config.yaml
text_encoder_layers: 8
text_encoder_norm: "layernorm"
steps: 18700
warmup_steps: 930
Rows from block 5 of the denoiser, named by matrix and row number. Rows with one number belong to one neuron. Each number is 128 + 24 x the weight over its row's rms, rounded and kept within 0 to 255. All counts start at 0. Numbers have three digits each. After the name is the row's rms in percent of the matrix's.
# fc1: MLP up (model.blocks.5.mlp.fc1.weight, 384x128), inputs 0-63
# fc2: MLP down (model.blocks.5.mlp.fc2.weight, 128x384, transposed), outputs 0-63
fc1.256 107:135138146131138156141102117144151113119153126133153144137138109162132158129147140159101133108122096107108064096147160164108127138124132136149113183114133117139117160153155177130113132131118123
fc2.256 080:121124111104117096100123105143123158169141111121165171120109150119121120109124121114141116107111143087085204116135146122114151125151092120127139128094150129103119103154166100109114126117118113
fc1.257 097:083158094139125120152151098142178112105140102092154145098111118101124064118161098109153120175117131153147134136108134133147134084136124172158133077109127150158108127135153152131125099123110141
fc2.257 112:102142120117121098145108153140185078107154150144131121156113148162144112123135181099123138101157111108122119119100110139155134113127141113128116096155123125148160115161146130177156151120128125
fc1.258 104:128164112123156098138127128109154124089121171145098119115160135095119134123081144146125094130103153116163134119081157126130104141165120108119114120127141126157092148134147129156113154119098177
fc2.258 115:133184136139095097136153128154155131111117127159165135153146115130114147124117113132140125120112151150134118096148092112115129156184128101136082129111129115132158113154090085120111100147156083
fc1.259 085:166164142137141120121166127127121117134151177090164115129115120084097178152114131123109148117172144094132131074134153179140144126142155106139126077140187088150093136110129151123201136135129106
fc2.259 107:141139120076127127119078141141122118113128147077090135139091151165146106149113136131126080130160090158141124085120124192129117116124123137152120060138156067148139125128146115104046128137144142
fc1.260 130:122107132149171061128135074170137136156118171169122129156157109113112142108113165083149127140155087093116161144142108125140136133154121180156095143110118133130096171109129159143133145178137107
fc2.260 107:132139125141086063144139187069130150157114146153182117103124144145100115145118100099128143127109118163160154135135146123106117156151132140143135136120150142165152176142099154148127117080107150
fc1.261 088:119150134153120099124176176140123141113141132143157135120141150086150117158131151075120125135130118171151109080139107134145124108150139120122125108123166119124131188098158116124141150108113162
fc2.261 108:142122153116132115117112082119145129120146133170127122152176103110113124104144119082158118152124118078130097141115153121114136131139121119124142152122137120125122189124092109133144088150150093
fc1.262 085:124100090101132122131147127117119099130096155123117104121142167109172150138124142149103094131140132164147126125145112139096134136112082093130119149119125078179106140095114119168138152127122144
fc2.262 092:138139092139123106126121136127120111114127167082125131113115098149129136136109117138139104116144155122108127126154153102145140180122065151159131105157069093180154124078134121153093114129135129
fc1.263 118:124098093144129076111138133116124138108120171139163103157155124145134104166143091122124143132138133109095134134148131099102143134110136147131125130120128122148122130111101152129129086116131091
fc2.263 118:109143123141115107126130106130134150111118123099099133090167126167090127100140159129102144105125080134175126178132136113176128142125127155081167144146133119131124136112126150152140152135135154
fc1.264 118:155118125107111126088122133099154174147130118126148138093123151144133153150129193149129106113078177135139152102115135111128129132119126136148116124113148119132140108146130138108134125116115120
fc2.264 099:122135110148112131175105134086101083150095111165132141101096114106141111133124162108120107121121131158169092110142145142126128116184154112146116112102122106149139139125152134136150166124087123
fc1.265 104:115140144145128139151102148137114133141162178115132099087105144127125137150156133182084146109123110184121132113156127160179145114118129149116128116170116137139052123141147129131121193112113109
fc2.265 095:150117157103116122145178137153123096135134141108102111096190140091126124136109141142104154156136117120120132105196129126086179104121107105110106075153121101171162133098119122154126148116131125
fc1.266 082:144082102143137132127095126119122136109111160139105096133086173132132146139099141146082122144173172135138137100110129199089138109122163109148108136136142143122113136109127130133127154133114120
fc2.266 087:169073154084111145099131135136127138146100194099122166133084101132124113138123129125127165101150098154138127127103136144208109123148112093174093171096088171119121132130120135120124126130131141
fc1.267 099:132139122119151188119097090135170108145156122135122104115116121131178179152134177108112156122138153107125119139146144109096156121135122157145107124115112140158120193117110113108129120093097077
fc2.267 092:128083105132142064129120113140081122113102158118090109140152143133130113156112189155130133137131125126158124129126138131154081143124135136124148138105128143136146054181104134123124113113110078
fc1.268 106:103131112124089085094150108104061161115110127101142125152102122092131117139113120148107147118102125104145094119093157115121159134129152138104114142136101137121106159131117162077135137136085140
fc2.268 125:138121138151145108107110140125086150132094097109109127126091100099123136121131151144105084164084148112139119090189093147098170126126116104126115144112133140122123153158134161092129117118133137
fc1.269 099:138136149122151116112111147088106135115111122086160177146114120109097135157167079114103142122118135123112156141096146167144153147120099115120116125124116131138115140167160148130099105087117096
fc2.269 084:129158135144163134125130154083151134156137142094178145185144156151129154159099090144174134137125110114101084113090133148118098116150107131122124120108109129159127107089161107125078103103126102
fc1.270 067:133146109142104139126132113147119138153142165107137094109078168135132105154071082118125140113099133150101117111104141079119149143092110115128124156121126093121131113103187114146153120104133090
fc2.270 086:177174110121119119125135114122130122129113168053115168123106109101095154122134095131138157125134100155130142112111133106135110152153103132145103145168136093122141153101128141120114122113118150
fc1.271 088:126128149154145128137089121116127115118103151104120091118137166126098125133125126132143114086164125156148132090125143202117155156112085085150172109112175136126103119128123152136121126150130140
fc2.271 096:145098159158123144111081120125143129126173150150129063113149169118102087131134127132077159124128149157126132106149139092139108088127173119176085134109115183124120133150130129121148118134132133
fc1.272 109:103159139164127120070124107128129144136131131150119137152132187131143136124112094088080117137100127126150118124107106128107132140096099113163089123153115089131108126101112099100137127136153213
fc2.272 113:107133156156137123094114154118127128132115127135147114109123072130133134126131147091080153137084086127110113115200132139078129125120197150106116137125180093124134118116148109100141143112115058
fc1.273 101:165149156120116114116134120134142101141186156102155093148171110150146121132140137106113134133140113112129125121116138126103125106113138172133142122148150194134131120176165147134099170124130110
fc2.273 081:101154127057088171135144116104126177125113136088142094148129131137100124140131157147076134142123094133120144106103120148152118096128096146121123131104181148121117148135154104100106156137128106
fc1.274 110:164107147142110154124114135157143156163097139143136112134115148169134162130083139170143118118160108086120145148157120127137120160108118123136148149156114116078161101155151132104125097132077098
fc2.274 094:150121119126109104133124132154137082106151118147136122145131126117146122118192143065111114136120132099125091131137111141129132144174110127122102124168098135086144161131154112120112101135069117
fc1.275 089:190095127076110119130130130123127145128090138187076061136114152134132096128128142134174136163122128153150144171096117117127130155133168121061168156112140156091140129130127120132092133137149132
fc2.275 087:129140107113122126130075122121133135134124150141096110127115116131079134119123127134142130147114156130117137140081135131154118095131084164164068129094068084189106134127122146162145126121140125
fc1.276 104:135100102124135146120146125116104139164136118145119157168116152137122135152139083135094143120144164139138107141139076136144148114120147103127075147143141171145104115158110188132124136120170123
fc2.276 116:121158113142151125116160134145110123138096083111137157116139137114141109122126156128148149144133113118112110087159153105161121105119096132147118114135153079129182119111141146161141152145122139
fc1.277 087:111130157107124149124162139154142131147130096154161166119145130177153162129140118086097104118108155116121129158135135148129123085150124084107064128174114139118171128181116132163163119123136124
fc2.277 083:119141153124143151112052126131131137133116112151091136143124142094112107122143127122099127121142107142146127152157130136150118064133126152118065122080101189106095128185131125138102138138117136
fc1.278 082:141134165088120097136142135168109096139180155131128093145140165123130102106118133118148112105162162169115138122152117111130087091085128137131123135146163152120104117113142098158091105114108087
fc2.278 084:098129160125140146114120122163140148121099127093138121174127185118121134115137158131100140178131143230132127113142130101121151107160093148148103166172139143117100123154129142134091127153115122
fc1.279 083:117139129131080119136096112134116107121142133104118138145161133131147120116143115121115119131106117165139127176150127124118111130089099123120128101111128134125125105104116111135131125137124152
fc2.279 064:097113137161120138127138120124134143139145104160125104110128132090112114128142119138138137120162136120142141164189126138097109148139107153129135147117159155162115138139118127078149104127125124
fc1.280 082:146177148129135142117146118118137103112140155091147115102166085138159164126146106099090110104146134152174111099148150126111095122127082105166127154139136084108117127146099133133127107100136140
fc2.280 090:196125122168155128130082150150124116124107137108117144134168160073120101131134158108168131135121124107099118074139125137152104084107105148141081195100156103089163114127147124115148161140129119
fc1.281 106:145139129144129143131139111152102132064172143105128137163119116105124144169158114121119142154147151095140146108116091122161098106161133117135118133130152128131117096123166175140126116150160114
fc2.281 111:141086159127134129129157170132112118085161094111127119116097115105143136109154147127120124107155165157116144146123153097102136147149118161133120174117108123123125079110106171150150160098120155
fc1.282 116:119151127133063134194140073107106121096149126159143127167138127139121137141100151093147151092125116119121157166141131140133145103124135150144126146147135071122113092140088122121096193164141099
fc2.282 112:120156107147187116170137201129104133085112124118110106118108123099108120113097089065100144154118116148148157128129115141128122139147132155129145131143121119161139093148163115126138088103101160
fc1.283 114:116150119143098141124103125171125156109147135157170081144142115143131087129122165090178119136126152092125115105120126173135091092092114081118151150132092124092107106169182121104185127089151081
fc2.283 103:127126105101148130109160128099152164105122135118102108104142148143176116115142079106101165128141137144086109140192132142155066170116127147122114097109138114129144129146095113143105150149105162
fc1.284 076:143129136138141155112133109151100131127106138101161144118116183110119162104113156125146130159085144186121096188112173114080135154110137114151136138114093126166139124161131136114147124127152146
fc2.284 079:135086156086128143128145140132130143131117116134130155134075117112134090125139124126120153141123121129155131154047125134143117179136152134158104140117107098123105124175134133094119140132127122
fc1.285 108:157140147138133104137117144071094086164123128108092139172099165111140106152117109141123118116129119146124138133114139134149151149118126156172157143108161135125142138093116195116123185147146165
fc2.285 082:152134143125110149138148134069163183077124143133088121158146138149117141161131085135112124111149140115093117142129143131140086134134116121141138142132148142112145125147111053111134167134136149
fc1.286 107:106142151141124129145104101106165108115112099165147116089146152135128127078113091143128133152100120098128112120120149115106082136081130121140129150120117144126131133105093116142088140152099095
fc2.286 092:162128148088116136132153090096100156149132128173149109093144094096122130078127097105123131110095124086151138112116157098146179174140136143117148145136118149105139135130085148109083122128111092
fc1.287 121:092135110121181148106121099094142115095097120121125166132106083127140138111153081148111114129124103086144086127111090144130153143083119114137091120111096120126103153122143127118133148141136192
fc2.287 114:085157127138089155118119150124139143110086151084135148122101117159127160134149151130115136112162153120115103112150143130090120119102132154131125143137149133118119164119107131115108128100111059
fc1.288 097:149106146132135165135093156135127141128126149115124140148122122147096166089129080064106141135132108106097087119114154139121157125145170150122131178131114136119128114172133102126104135087134136
fc2.288 092:114124136135115102117139146117118110153187118137103121136138139129135125073102099186097131129123126141101172122135162133135072121100131136130120125102129108099144146132155161140119131098132123
fc1.289 109:116106165165096091090114109105095162144140097132185121078124113134178147126123119138115124132161133118098127160140162118125154135131122144131126106121162113149118126112103120104129110129170127
fc2.289 081:107164168100099179158123106109160095128104131140147138058124121108089125111139120109113110128159135123107113140118142127126128121153116123130122109170144136123145117143095123140112116133157145
fc1.290 116:155140138161126148145119157113134106110162140155121144094138115094150134149128165164136141188149113179169137142126102142149154134152137168126121144102110130146141109134081084112157110178134137
fc2.290 102:150166145120117157141108122140132126133125106159121129189125144120152104099129108160121137098150127090102149113142159143148179140162154126107108128105119145128122119134169093137121152075114103
fc1.291 116:124097141141094139141144123125148108141097155092132152155185129134140134113116114165134099149133170126176155129132147145124125165169076167116164141115104123111093195193113127140115122101160167
fc2.291 115:120114131134155152154122109126164125142090132113127109086185125114123106146101124173112153141153111144125154122121125129120125132146125100134135153155133118115120192196118113109137127156095082
fc1.292 099:126133136133128085140139105098132106147151092169164158166146129156120142156148169131124126118106145149107146144134118162160149094131165149113083141132103065097102124106085141118107135129105135
fc2.292 102:141130104102125099110123149138140122124126118150115131111098111181129155104158056101124112129175155094177138077159131139081132136159104154123116124139146187109121121150139143139100114127130126
fc1.293 101:150171156122153081099130151117121066140125082059145174130162103127138109120102116120164175123170135136153134129147165114136125138143114113118167079146114105157105144131128108105115101130122090
fc2.293 082:109088134116144138151162137129130161112116093178149142110148148157103161128133137134142208121154110121128119087181162178110104177118136145097084116157114081131143124111125122148161115126133111
fc1.294 116:134118158117100152129120108155129149144121123098103169124083114137103142072116186139141138107129135128165084129106173190158127135156137127145139139120135138129121161117148120159115170150136153
fc2.294 084:131182138138095110131102096154137119104136147121100155129157120115133122050136182127087116148134148156149173114099161112119143133110161101138137114116139151149121081144135142116154162153131157
fc1.295 113:158139104152110167144138098135143140104122152150137133143160130130118123140119119165131141157128138140070081128098127096108118145102126124104121083103143140121136164113129165104139168124154159
fc2.295 110:148118164122142151145139138116138117109123118144105118113155115118125120131124109158110110139108108166188053107167137139124116139123151116128126123122127120135086157112109185131138076143108131
fc1.296 102:128147129125136128081150120076158112085141131107123121088142133122146122145101120072141106113120118134136096108107056124114152117132110080148134135115113128127146142146168081113129134186146165
fc2.296 114:132156137135130124077133130181151116066144118108140138154158105125121089128101150075162136116164094123132099122133198129112133101133109130126143135142145162108135140143096077125159120081104093
fc1.297 078:137102121172107133118159153152120115161111116151154129075104169094101134118123124120166127131064133134160120178094150147155147121156145174112133153128115103139130106141114112097132100131111121
fc2.297 089:161105100136135123123141137137129130138098098112123122146109101143158122116116143131165095100059141100105129164141122184175142113129128097102062143101118066122161133111136115113097152123125124
fc1.298 108:130154152153118108173147155127135094140126158191156115135145117101137154127143122129130138159138194097119118132145140116111073148093125100107109084125120103147136152080143156072142130136138138
fc2.298 097:157114157192122113171148087106138096150129141093112155141134171133112171131140116118134084113184186147124101116132091150130093140129122115113129155162083159145107137139081150166178140118109136
fc1.299 115:147106104160168149085139183154159134162099103119103132090111127101152158124146104182128140123095160124128088157141145154126144123152149159151147130118105163145137137120152144143142078133109136
fc2.299 141:144098158134065152083127053102155125166148123124140144131135149105123116134149168211139123118118097108110083133127134133154136145141138124122134111114135136099108160105092128122106165119161114
fc1.300 109:122119144152181110106120122124102137133125148144096111117136139130110128117115148147130131205192094144157124125118118115140149130114122128151090163153104145097131169119129135170126127145113125
fc2.300 092:111122123137081098102150142109098136145107111163153125168186147131126119152133123125125107080118134103117115146176140105120113150125111182097119137103160105143155159140120122111141143135132135
fc1.301 107:121108113133111126096131113134132168107185138140126159177108125118121128100092121176153113112155129130096170118143139135140165127160126108133137120138110118138101099091092109137143103128151133
fc2.301 106:154139142085144137104136146114140163130129125137123129095106085133147165128123125146108140125077103103136156154142124105096130127162193137105131121122160122150115120112159119113127144129101104
fc1.302 108:162131121144113116108134107124090154145154163087147130201141145129140143142161077144122119141141150099142145121143135127147113158181120169141167147146112108080114126120171094126140090111148134
fc2.302 101:086116170122138103118154128131120148140128108106140072084133059058152108128147142155147125100136153128137137149108137093123147115142100137133155133146104171118130115076104108153112139125131118
fc1.303 094:135122115101133111148105103139146151149109091112149172175125106119154124129101173097145111109091171124120171098134119149108168151194116140112129129129135101106118131122132158137148146186138097
fc2.303 079:145093121161145118128137118138119097139136102139165125180133116110161131152153160144114121098137139104110074152120114133153122125052147116122145120106108104103155136132125092104084156190141105
fc1.304 096:085107114086127112124123123110139123157114143144136088079105144127128118162100138116150129091162140159165105114155177155176144111162093150158114141075136090112093140140145097153111073122139125
fc2.304 089:165122131126121122139158139125123138113110127144163142093121132128151153142147112140115109096147089123129141096155150146099131139146152103118187094103160120108086124115144146118133102119126125
fc1.305 091:145169150146062139161151118135117163145174134135149155135156129105150090136144155093156134148122119119127091097108101105111166111165161124093127102123111122144110170118180117133137088131109171
fc2.305 129:147163144127173126180130148131127130131193132128137130129154108121131125122139090088142106136111128144149088134130151133101158130190135111122136132126129104151146150145087123133123173150139093
fc1.306 086:136100153115127109125063136111158123157136144150091140132135067134151117146129138138143092085176166065137129142164131183158126118158164106118167151145122120124135134135121108157133109125117097
fc2.306 070:176145153106126134124071136107139141124115174087101120125124082134125160128140123119110109094156141107132120116128132072132122102112128128080102127121166095114116138143140138135134133131129107
fc1.307 046:142071164081127128137096115108095113129121117144106118112121107085093111132131123155114113108152176142115123097099127126129149130094114143154110089101161130103117114122142108104133143125119115
fc2.307 089:114125147133144123124214133133115115126110113108121132144102117167084078133122136124116091103121135114149117082106123148116135159146115134140131090169145113118136113144128125128135130129116145
fc1.308 087:082120128140125115133140149099136099132133126151135179098141104118145144144126116117114119080147120126133107070120114123096162183115098067184106105122115128140089115127127108105127146129111114
fc2.308 108:095105174076134118119106118115143142143159149181111063121137151100086149130120131132144133156134120124128148098103142135149145188138102151173114115115094104161145126110116122127135130131133134
fc1.309 077:115141090178132153135116138139145160116121122112120105160110191168117132151108152113129138137148108143131112126104098119181109103109101126196109103167079109100117123133127144161132135146135129
fc2.309 091:132166093081130130122131134126116146126128085163131171110132128085154126140121123125147118112134159132135101127130149124083109135117082125168133082089063125120129125144135134139130128140145127
fc1.310 123:141117131151131113136133119119112098153111190095188159151142149135137151117148139200169108120137173135166155120114134146134148147163121167117182154128109118108109131152141110092146112105110185
fc2.310 110:109155125159103124125161108115138126141109129171076122084157135141137173151119099162127081178093164149150138122180163104120124124111167124132122093128117109131106131119096083155122128142137100
fc1.311 115:133149134122138142150156120098094091149152140116135095073135125136116177106124105112126177097143120118120110159113146119088117127103159126140147145080102119079074104115128135147105064085102118
fc2.311 116:130139142097119136168113132169077092144178147136143110152126098133138108158122129106107137172099101135129129151140144119165097143105135113121121135170120131082144102099129116141142190162173122
fc1.312 109:149150130132146131149099147121120129108151131105116161157135131117123027134125145109155126130164109113137147128126132118122151147113129147167165140093178134081148128096137152098163145140130132
fc2.312 093:127162106125139118146147139139120134123134122108117127131159148109196182129123133158115174134139155110094134120151148171136156119117129106148167124145159110131177130062123109157145127129156105
fc1.313 110:124161117114120131113125160185070126130167150125138144084106110125104135158161138139156096138113135113134144132106095147132135146127102158120141157182095139094122131161134133139139201079128147
fc2.313 110:131155145147126125114165096064065110130145131110098143166137154156123150114137127133176138150129141142101134073138185125153120112126164127111109134099152075119138143148132132151126078158117100
fc1.314 108:125132112115127130132130145131166121101138149131139118084139108146119126090132165113160128134111130092113171122134199145121105118152132124121146105157098109111159144138143078128156138159076131
fc2.314 099:113136131093119125141145129119139135107119110131095105152128143121121169162132104132123080136144130122134153159200097144142134119155132114115160113139158149127149127087103088147151112111176109
fc1.315 107:110123129142149131162138132137144144109178122121112116169125146138120105070145090125152132138150142158112123119127183132154143131106144121139113150175096114132128187129167120148133194119140151
fc2.315 121:129108134140126138147139137135159128123153120102108132118120101159089128157159172124148127119100148074143142127128049120131148152111145151117144097082139147146140166134087125104123088149133109
fc1.316 080:050141105137159118116154133112110129111181141125132138121122153136087103137118099126121171119108067132130109116094121119129139135111049171127165110100128109115095117132120125133111140117136153
fc2.316 087:082122099086109131116073111119110121128170144125108104103116099094138145131118120137107179081142190124128121107106131124113130145111064082125167117124124126133108126150133134111172077121146128
fc1.317 121:129128135168108178129136202102126101113157129096120125129105126079165095123136100207132146100142132145146073190148136125131133118098139130116134154132130123156166108105140098114126116109116141
fc2.317 111:133109141147167194118115042157129092118159149105104153125110136106126125125146161193129124126144121106095072142112114135143123139109140130130133118132134126114100101107134098108133143159150116
fc1.318 109:144156123129152146140106082111119103157108113122090130118141120154140134143205177129117143153141158068139121147138180123149144122135119175107113129101128128136143131160049128124118143112069145
fc2.318 090:116072136118150140112109095123142164091154103133084119132121133104110134129076175125167141112135103055160137140139174143100110135152129077102156128122127116128119135120047135127130143102068116
fc1.319 110:108120131116153148144152088149170135188124127096131141110148108130129129138124101102121120112102134130115150115114151155117174129110142102149142127140098133138141113111183161131129164110074144
fc2.319 123:124124175105131137141133162137151123167109137102120112158144166167124156121123135119144130144101140151138150143143111140114169169125132111094152123131097129131140096086092134131109118150190136
fc1.320 081:118057086126140100141101114141108125113137141153092136151107116151147132122135121148141101102153130110137128117133119099134121091105175205150122158127133110198116135095107139134141145126119145
fc2.320 103:121083128098118121119123123149131111122160118153166106127121139084140152135114126123160077149142159160135125153107135109092130069116181032178107153136090093169140120102145133094132130130138119
fc1.321 112:153141123117132149137119141096129120104056133103143123113100146136112175178160148124122127131109146102116125137125139123118120130134118139164143127140150131138109159139138110124100058162136102
fc2.321 099:136137107122132112109117151086152161158158133137135128146106118126138111182102135147137126135112086112128142136138109109142120120163130122133105137160140135104101079109152144134149083178139082
fc1.322 100:154153109140128092116147088085128096100109099113138100107121105114129149135122148140128156091148117133124138158111166153084149108117163134108128144097102111086090139122147136150089119077163121
fc2.322 122:132155144116134088104135140166117107092122109149140132134128125113124125130132090145118130135167117111140160133140082164127135112111139138111113149132133134139143143141100137142145113178076125
fc1.323 096:113180110131118125128170110125144144163153101154133120107127137126156137153103130148122103109112105117144142127113120131123155109088090121162121094091132119131079120147134098113162084163148174
fc2.323 119:146141154142145127138104121123132155176165114156136129127123113125112104117102128131116166125144115164121155088148118147107125130086145106137116129161119125124172111177130104115137157074089082
fc1.324 115:116135151132105155127106100142092158125124118153130094134126122102155142117140120150134140148081123135146131126103134208158113106138112087153168151068108146087132125144139146148154166108128145
fc2.324 080:128164121138121116130133133132130137134108075105123095131103134138179122125122124133095168172102146129111123111164123170124145151143130143101144064104127095100132135132111117138150133125118134
fc1.325 103:125134088159102139130117131136171140112096122132121154102123171146127126169114099129095124148107108125112102143117121101115132135121119097160112131119162076111140148109118153142163149123159163
fc2.325 116:086143117115123123120175095103183119133135133132120091159176064131118122086113165133108116132121111164121115090117127145123142128103093146138094138116158132161108148112120153135142098127094098
fc1.326 103:142116118136119133125101139126120115168161126141140105119146198177136179152148138054130106113140110136111081157174139129124131165151102141142144152129124127091147177129127097120129110112109121
fc2.326 091:132138085125114128113123146129142107104084138138130137125083164115126119148095139219118103130102148140143176121158133105134145150080102136115127127123125158101143074148117173102106113117104160
fc1.327 098:154128148149122154137141151172115137177152150138190142096148183107145124123087133107146120129094106165143122130104136107128111152120160105114120118137087104138113122122123085141133068104112126
fc2.327 101:148113146090115149156141120104119145145136129110108143144137083107103075125074106114132099117070122090139124163127112132163097158119157150136140139132189120119141126104144107151106168152133149
fc1.328 061:111162101141121090115152158149154085121162161167123114128202099144088105112131109150160084116093087112137140124172103120156091118115132144120170111084115094126148138124118102169127110106108112
fc2.328 071:126094141119131120144144130136118122132128094181138121132119131142184143122123132149080120129117144094138129127084132123141139133084112114103152092118160121084152129107132111147157124136146117
fc1.329 111:158136100138142109100131106142134098113088102139168131124153163124141173165128124122095147118187091153156153147131157201062138095107119122127133082144114138098129126112120117105105123113164156
fc2.329 138:168133130114095113100134147098152115112125130143094122091133116137131108088135104142146137120125110094135192115132077159132142135109127114105135105094115144134103155137103125130146108137086100
fc1.330 102:098172123143094160103145141149063189142140126119129163161152123127121123139094156145122140147106134130094118125099111135116148101104156173095141091132159161149110169115148117110170147114093129
fc2.330 130:156146137131139149098141116094078164143099139082146107085155112117134140121142078153132138139100110130130133106141171128124166152122134123132148141112153111146127153102113144089085108163155122
fc1.331 110:124127128127153091178135123121097176110105137111129153182128149118130099128123149146118128120127109137110116142110160115123119128087126127141123118205117145139090121085111166133150098146132162
fc2.331 089:115109131124153123118156136137130117135116081154110093156117143174121132129140148125122174099138132138140117170157150145099157135156092120047107121165124117099138111131124111133150132144134141
fc1.332 107:117126134160174058168124106158132125105164152158091105147121114106123133120123094132128131162185072109141112151138112120138132128102125137123130145120115133129110205118138105133125139133139136
fc2.332 088:115140160125086073169148154085140146123148141128154160118080120136152126133128162122088127095150184140121111129124135110146132137123128143106154101129145145128162187117107103108090136122104120
fc1.333 109:109118131116120135120100106107090104136087110122095139087139136146131105184162153098108139115107121164110099149125105109122155128148131152102111150118115134126151105158164157119116115137094084
fc2.333 086:148107120133120124139146101116169150142159110148117125098142165113127139185103146148170120128123160152125155136128092116120115128081115158126143151112111132142139139107168108167128113129096082
fc1.334 079:135133098096133109140154148124117138139156117152092121139094149160168110117108118121129148152092150101099148145092125124153121107113153175146104154141134115110174131145140138093193156121125089
fc2.334 095:172123117166108124151074121120157132134161182134151130111141130091088118113125121136116096076101130121128138147138117119107132093128150084134142128105126146126102153139117139108082121110112127
fc1.335 117:122139140080064158145128091154118108109134140119153166132156160134142134143145118074107120136112142159095158120122142123138114131119128079105141118155163140138116078169099106094125176163129129
fc2.335 086:123117143158086124093117098149125147162103139131138127157120150120091114163139157159105121107112111148100111127104145104104095138123123161129116109163147148132106162123114137115136177186132110
fc1.336 112:122123112110084144124111111158112181131153108132099111148119143136101136104087113147137128110132147150104158144122167140129110121158126164118141153133132145146096115130114124139098080111157117
fc2.336 084:140133094131088127136109111153131088122084120121129154148133147117133102101161120105127155104136121140120098135118148128135111132105101107142136104117141149083096151136099151091117073098136110
fc1.337 104:098144135123110057122148135127130100147161144137132152146112100151163182141119117132131118151119158123106110131124086120138152131126192116108174138113100108129122137152143113128123129105143102
fc2.337 118:128154132093170087116193114124128111152126118148108116109124132129145118106136120125102134091136123123130140160180174152145133138117129166126127105133144133134121127140118132115107136148118107
fc1.338 105:129131154099153139163141140127140146136145133124138132144136145113137141079156108109160121135141144138101123126138187108142164116120121115124105132145163139112092164129141127097122114117174127
fc2.338 073:146147149139145124099115141129117127131113111164124111138122136154137135078097108154098149143139133137109132137113177142139108120128158119142171157175112138116085103146137133120139114106165143
fc1.339 097:083106101131107130106154097129147134142122149149177116088094123164114149138147132114154106146128141075107137155155143113095140111161126104088083090144119157136149109167124111125113073114123129
fc2.339 073:094104105139138117099114139128119111126143170134131114160069142108063126136125140097154118101138131158162123127115127103112124094129073133139109117113134128113107115169145128079105146139134135
fc1.340 091:134126113131083075142145129129130111103108145129134130114118089092116128095030121169119101138121141140155147105086088138155096130118108103097131123126138122135125145139127174138110117138133174
fc2.340 129:114106151114169068152138122127139120123107141130082138168097150123116144171046135182100118133113102120144156141126158127126104125127127148132134117099137118130108115178111182124118131121130075
fc1.341 108:133164151122102115169164089074096111128121105140153103118109144114123141116126160084128161094117133122112146179134124159123151075068135153171124161107105075079101102132121134150109117083122129
fc2.341 114:109140151145178104156122168195090105116141136148118120147127133132157147150130100065115123129130149135161161123111153138135105112041139112144105144168117117144147103136147122130124135187141106
fc1.342 102:135145127117116136105109138107125100137107123120162179117131140113145131148134139153072130141099102127158163177113106154138135155151127110116145090112153163141174119119098103147133131124105143
fc2.342 086:089143098124136114139183138117136148153110078135116158118146139137117137119163128134149133101112089126131141145157135161121125188148097180055159073109161120100148142134127131147129142134129097
fc1.343 099:110111121105148118094138109157078144130143125111137135118128117139091141131132090140141116120096115125150110119096080123129129105103133103105131126150108122128153138127119137131119046106199139
fc2.343 111:111121157105101106117146108096071134135150135108101127126114119097132131116131139158149178126161096136110117153129187129125159141109126090150149114124129103153117154112138130137092162142064120
fc1.344 059:115178138125160143119123122151131143122134146108141138135134129175159168119107169107136148138128122167139105122143123156170127111073144114148100136159140127138153150141129144139138165138138131
fc2.344 111:124137108168122117117171135131111113129123115100088105129125130097192170148119127117147091115134090134118118046123138088147132070118104108115139143127108104107161120124139117155137124143133141
fc1.345 099:147115099136094145125108123127153139140132145123120136124127097149132114147134112108086127158150102090149119139140168118118146142110161088126106117158072089140151118136162128143155124155145153
fc2.345 089:115110114117125116134118121122121121132149083137143080126128115192137135131104153107098093151065101152107127080171090174088159114102153142114129142118146139164123115106103122076137124116126127
fc1.346 115:145111114137133079103150135121142109144131163148174142126093125159140060144144108115125143102130145106147145120125119149143178144101133130161100116171148155128147118159150119142117125095146075
fc2.346 079:130170130119119142153129122112136151141113083146107087125125121088177122113145108151113159164110146128100143126155119162121145186169128173077156090131136103106117135103113136145179129109123103
fc1.347 088:152107173125164125118125125106160139121126124109096108121081119129103119165131161122171137138105146133155109158117150122159104120132125072145136096106149121068107136130109122115101111146149160
fc2.347 090:150108146107165111127173146125107119120097148125163090122127146151142169152131140112133113120122117147140127132148157130087092114151126180124122139116173098108064126102129138146161138140150140
fc1.348 105:116132110117152161150139173166154097077152123148114141116142120149133107118151151112120125132148162105128152125134134159112064104125151100139103150156126147091126103175102078122144125138119103
fc2.348 105:128130140135092167137178108085157125088128135129125107156124113143164128156145127123089118102132177134103147156172104118137058184168093116127100115120117127123122117135157084128115135109144118
fc1.349 112:118105126088105138146117058115145084142132121141136137155132152118150112133127116108096158106105121110179142137129127093114144100147146125139118134149148131128157153127114119099136100085151171
fc2.349 076:129164129160090104105138089125086142122124099169096130178103138100103160129119116107144108169089138150182099127137152099147142106096168122121110099118126135152150094098142138163111116105171174
fc1.350 094:160079123177110107105113128131121085139155176143143140131154127093191118122119129136133122163145139127137126142113113117152117127116140146162096152134083132145127108106110111103164124122127109
fc2.350 107:143107127112145109102114137139128108136139167135094167139136153154074129142129131138146069116134102115109130139067138112115140085114131086207087157127123160137104130161145108144095121150128143
fc1.351 090:168150160125145119119118135110139123138140100101078145128102122122138111136147130147151173105150156159178117107107126184183104135141129145122167064118115118149135146144163126132083143109165110
fc2.351 072:118068117117151116149138134149117124106111150139142134158177117115148171148108139121149169097101148153162122127071143190117156164112130137138117146129131163094158125081163113128117157120175114
fc1.352 085:154154116144166119126136127140120125137141153164168177155134150148177138134110160134161144135134125163155114140149152149190156137109120142144155113179121114167123144130137136135144139150166136
fc2.352 117:131082127094123127127122131120130108130153121151132130128170161141139103138138133126132172104106130111131120132142133113156116143119152138069118153159074120153138123139135121083066123134140131
fc1.353 100:112108120148122090142133162126164116138097135126127124098112120111125095122184143093174103154163132128171151146092148108152112097184141138143159118132096148145145113102166129112131103145147125
fc2.353 125:118082142154116077131150087156150106141102123111153160171085118120109132130133134068175120128157143120077153154122109113146118151153115167111121151119130123119156096127127096133143167130123131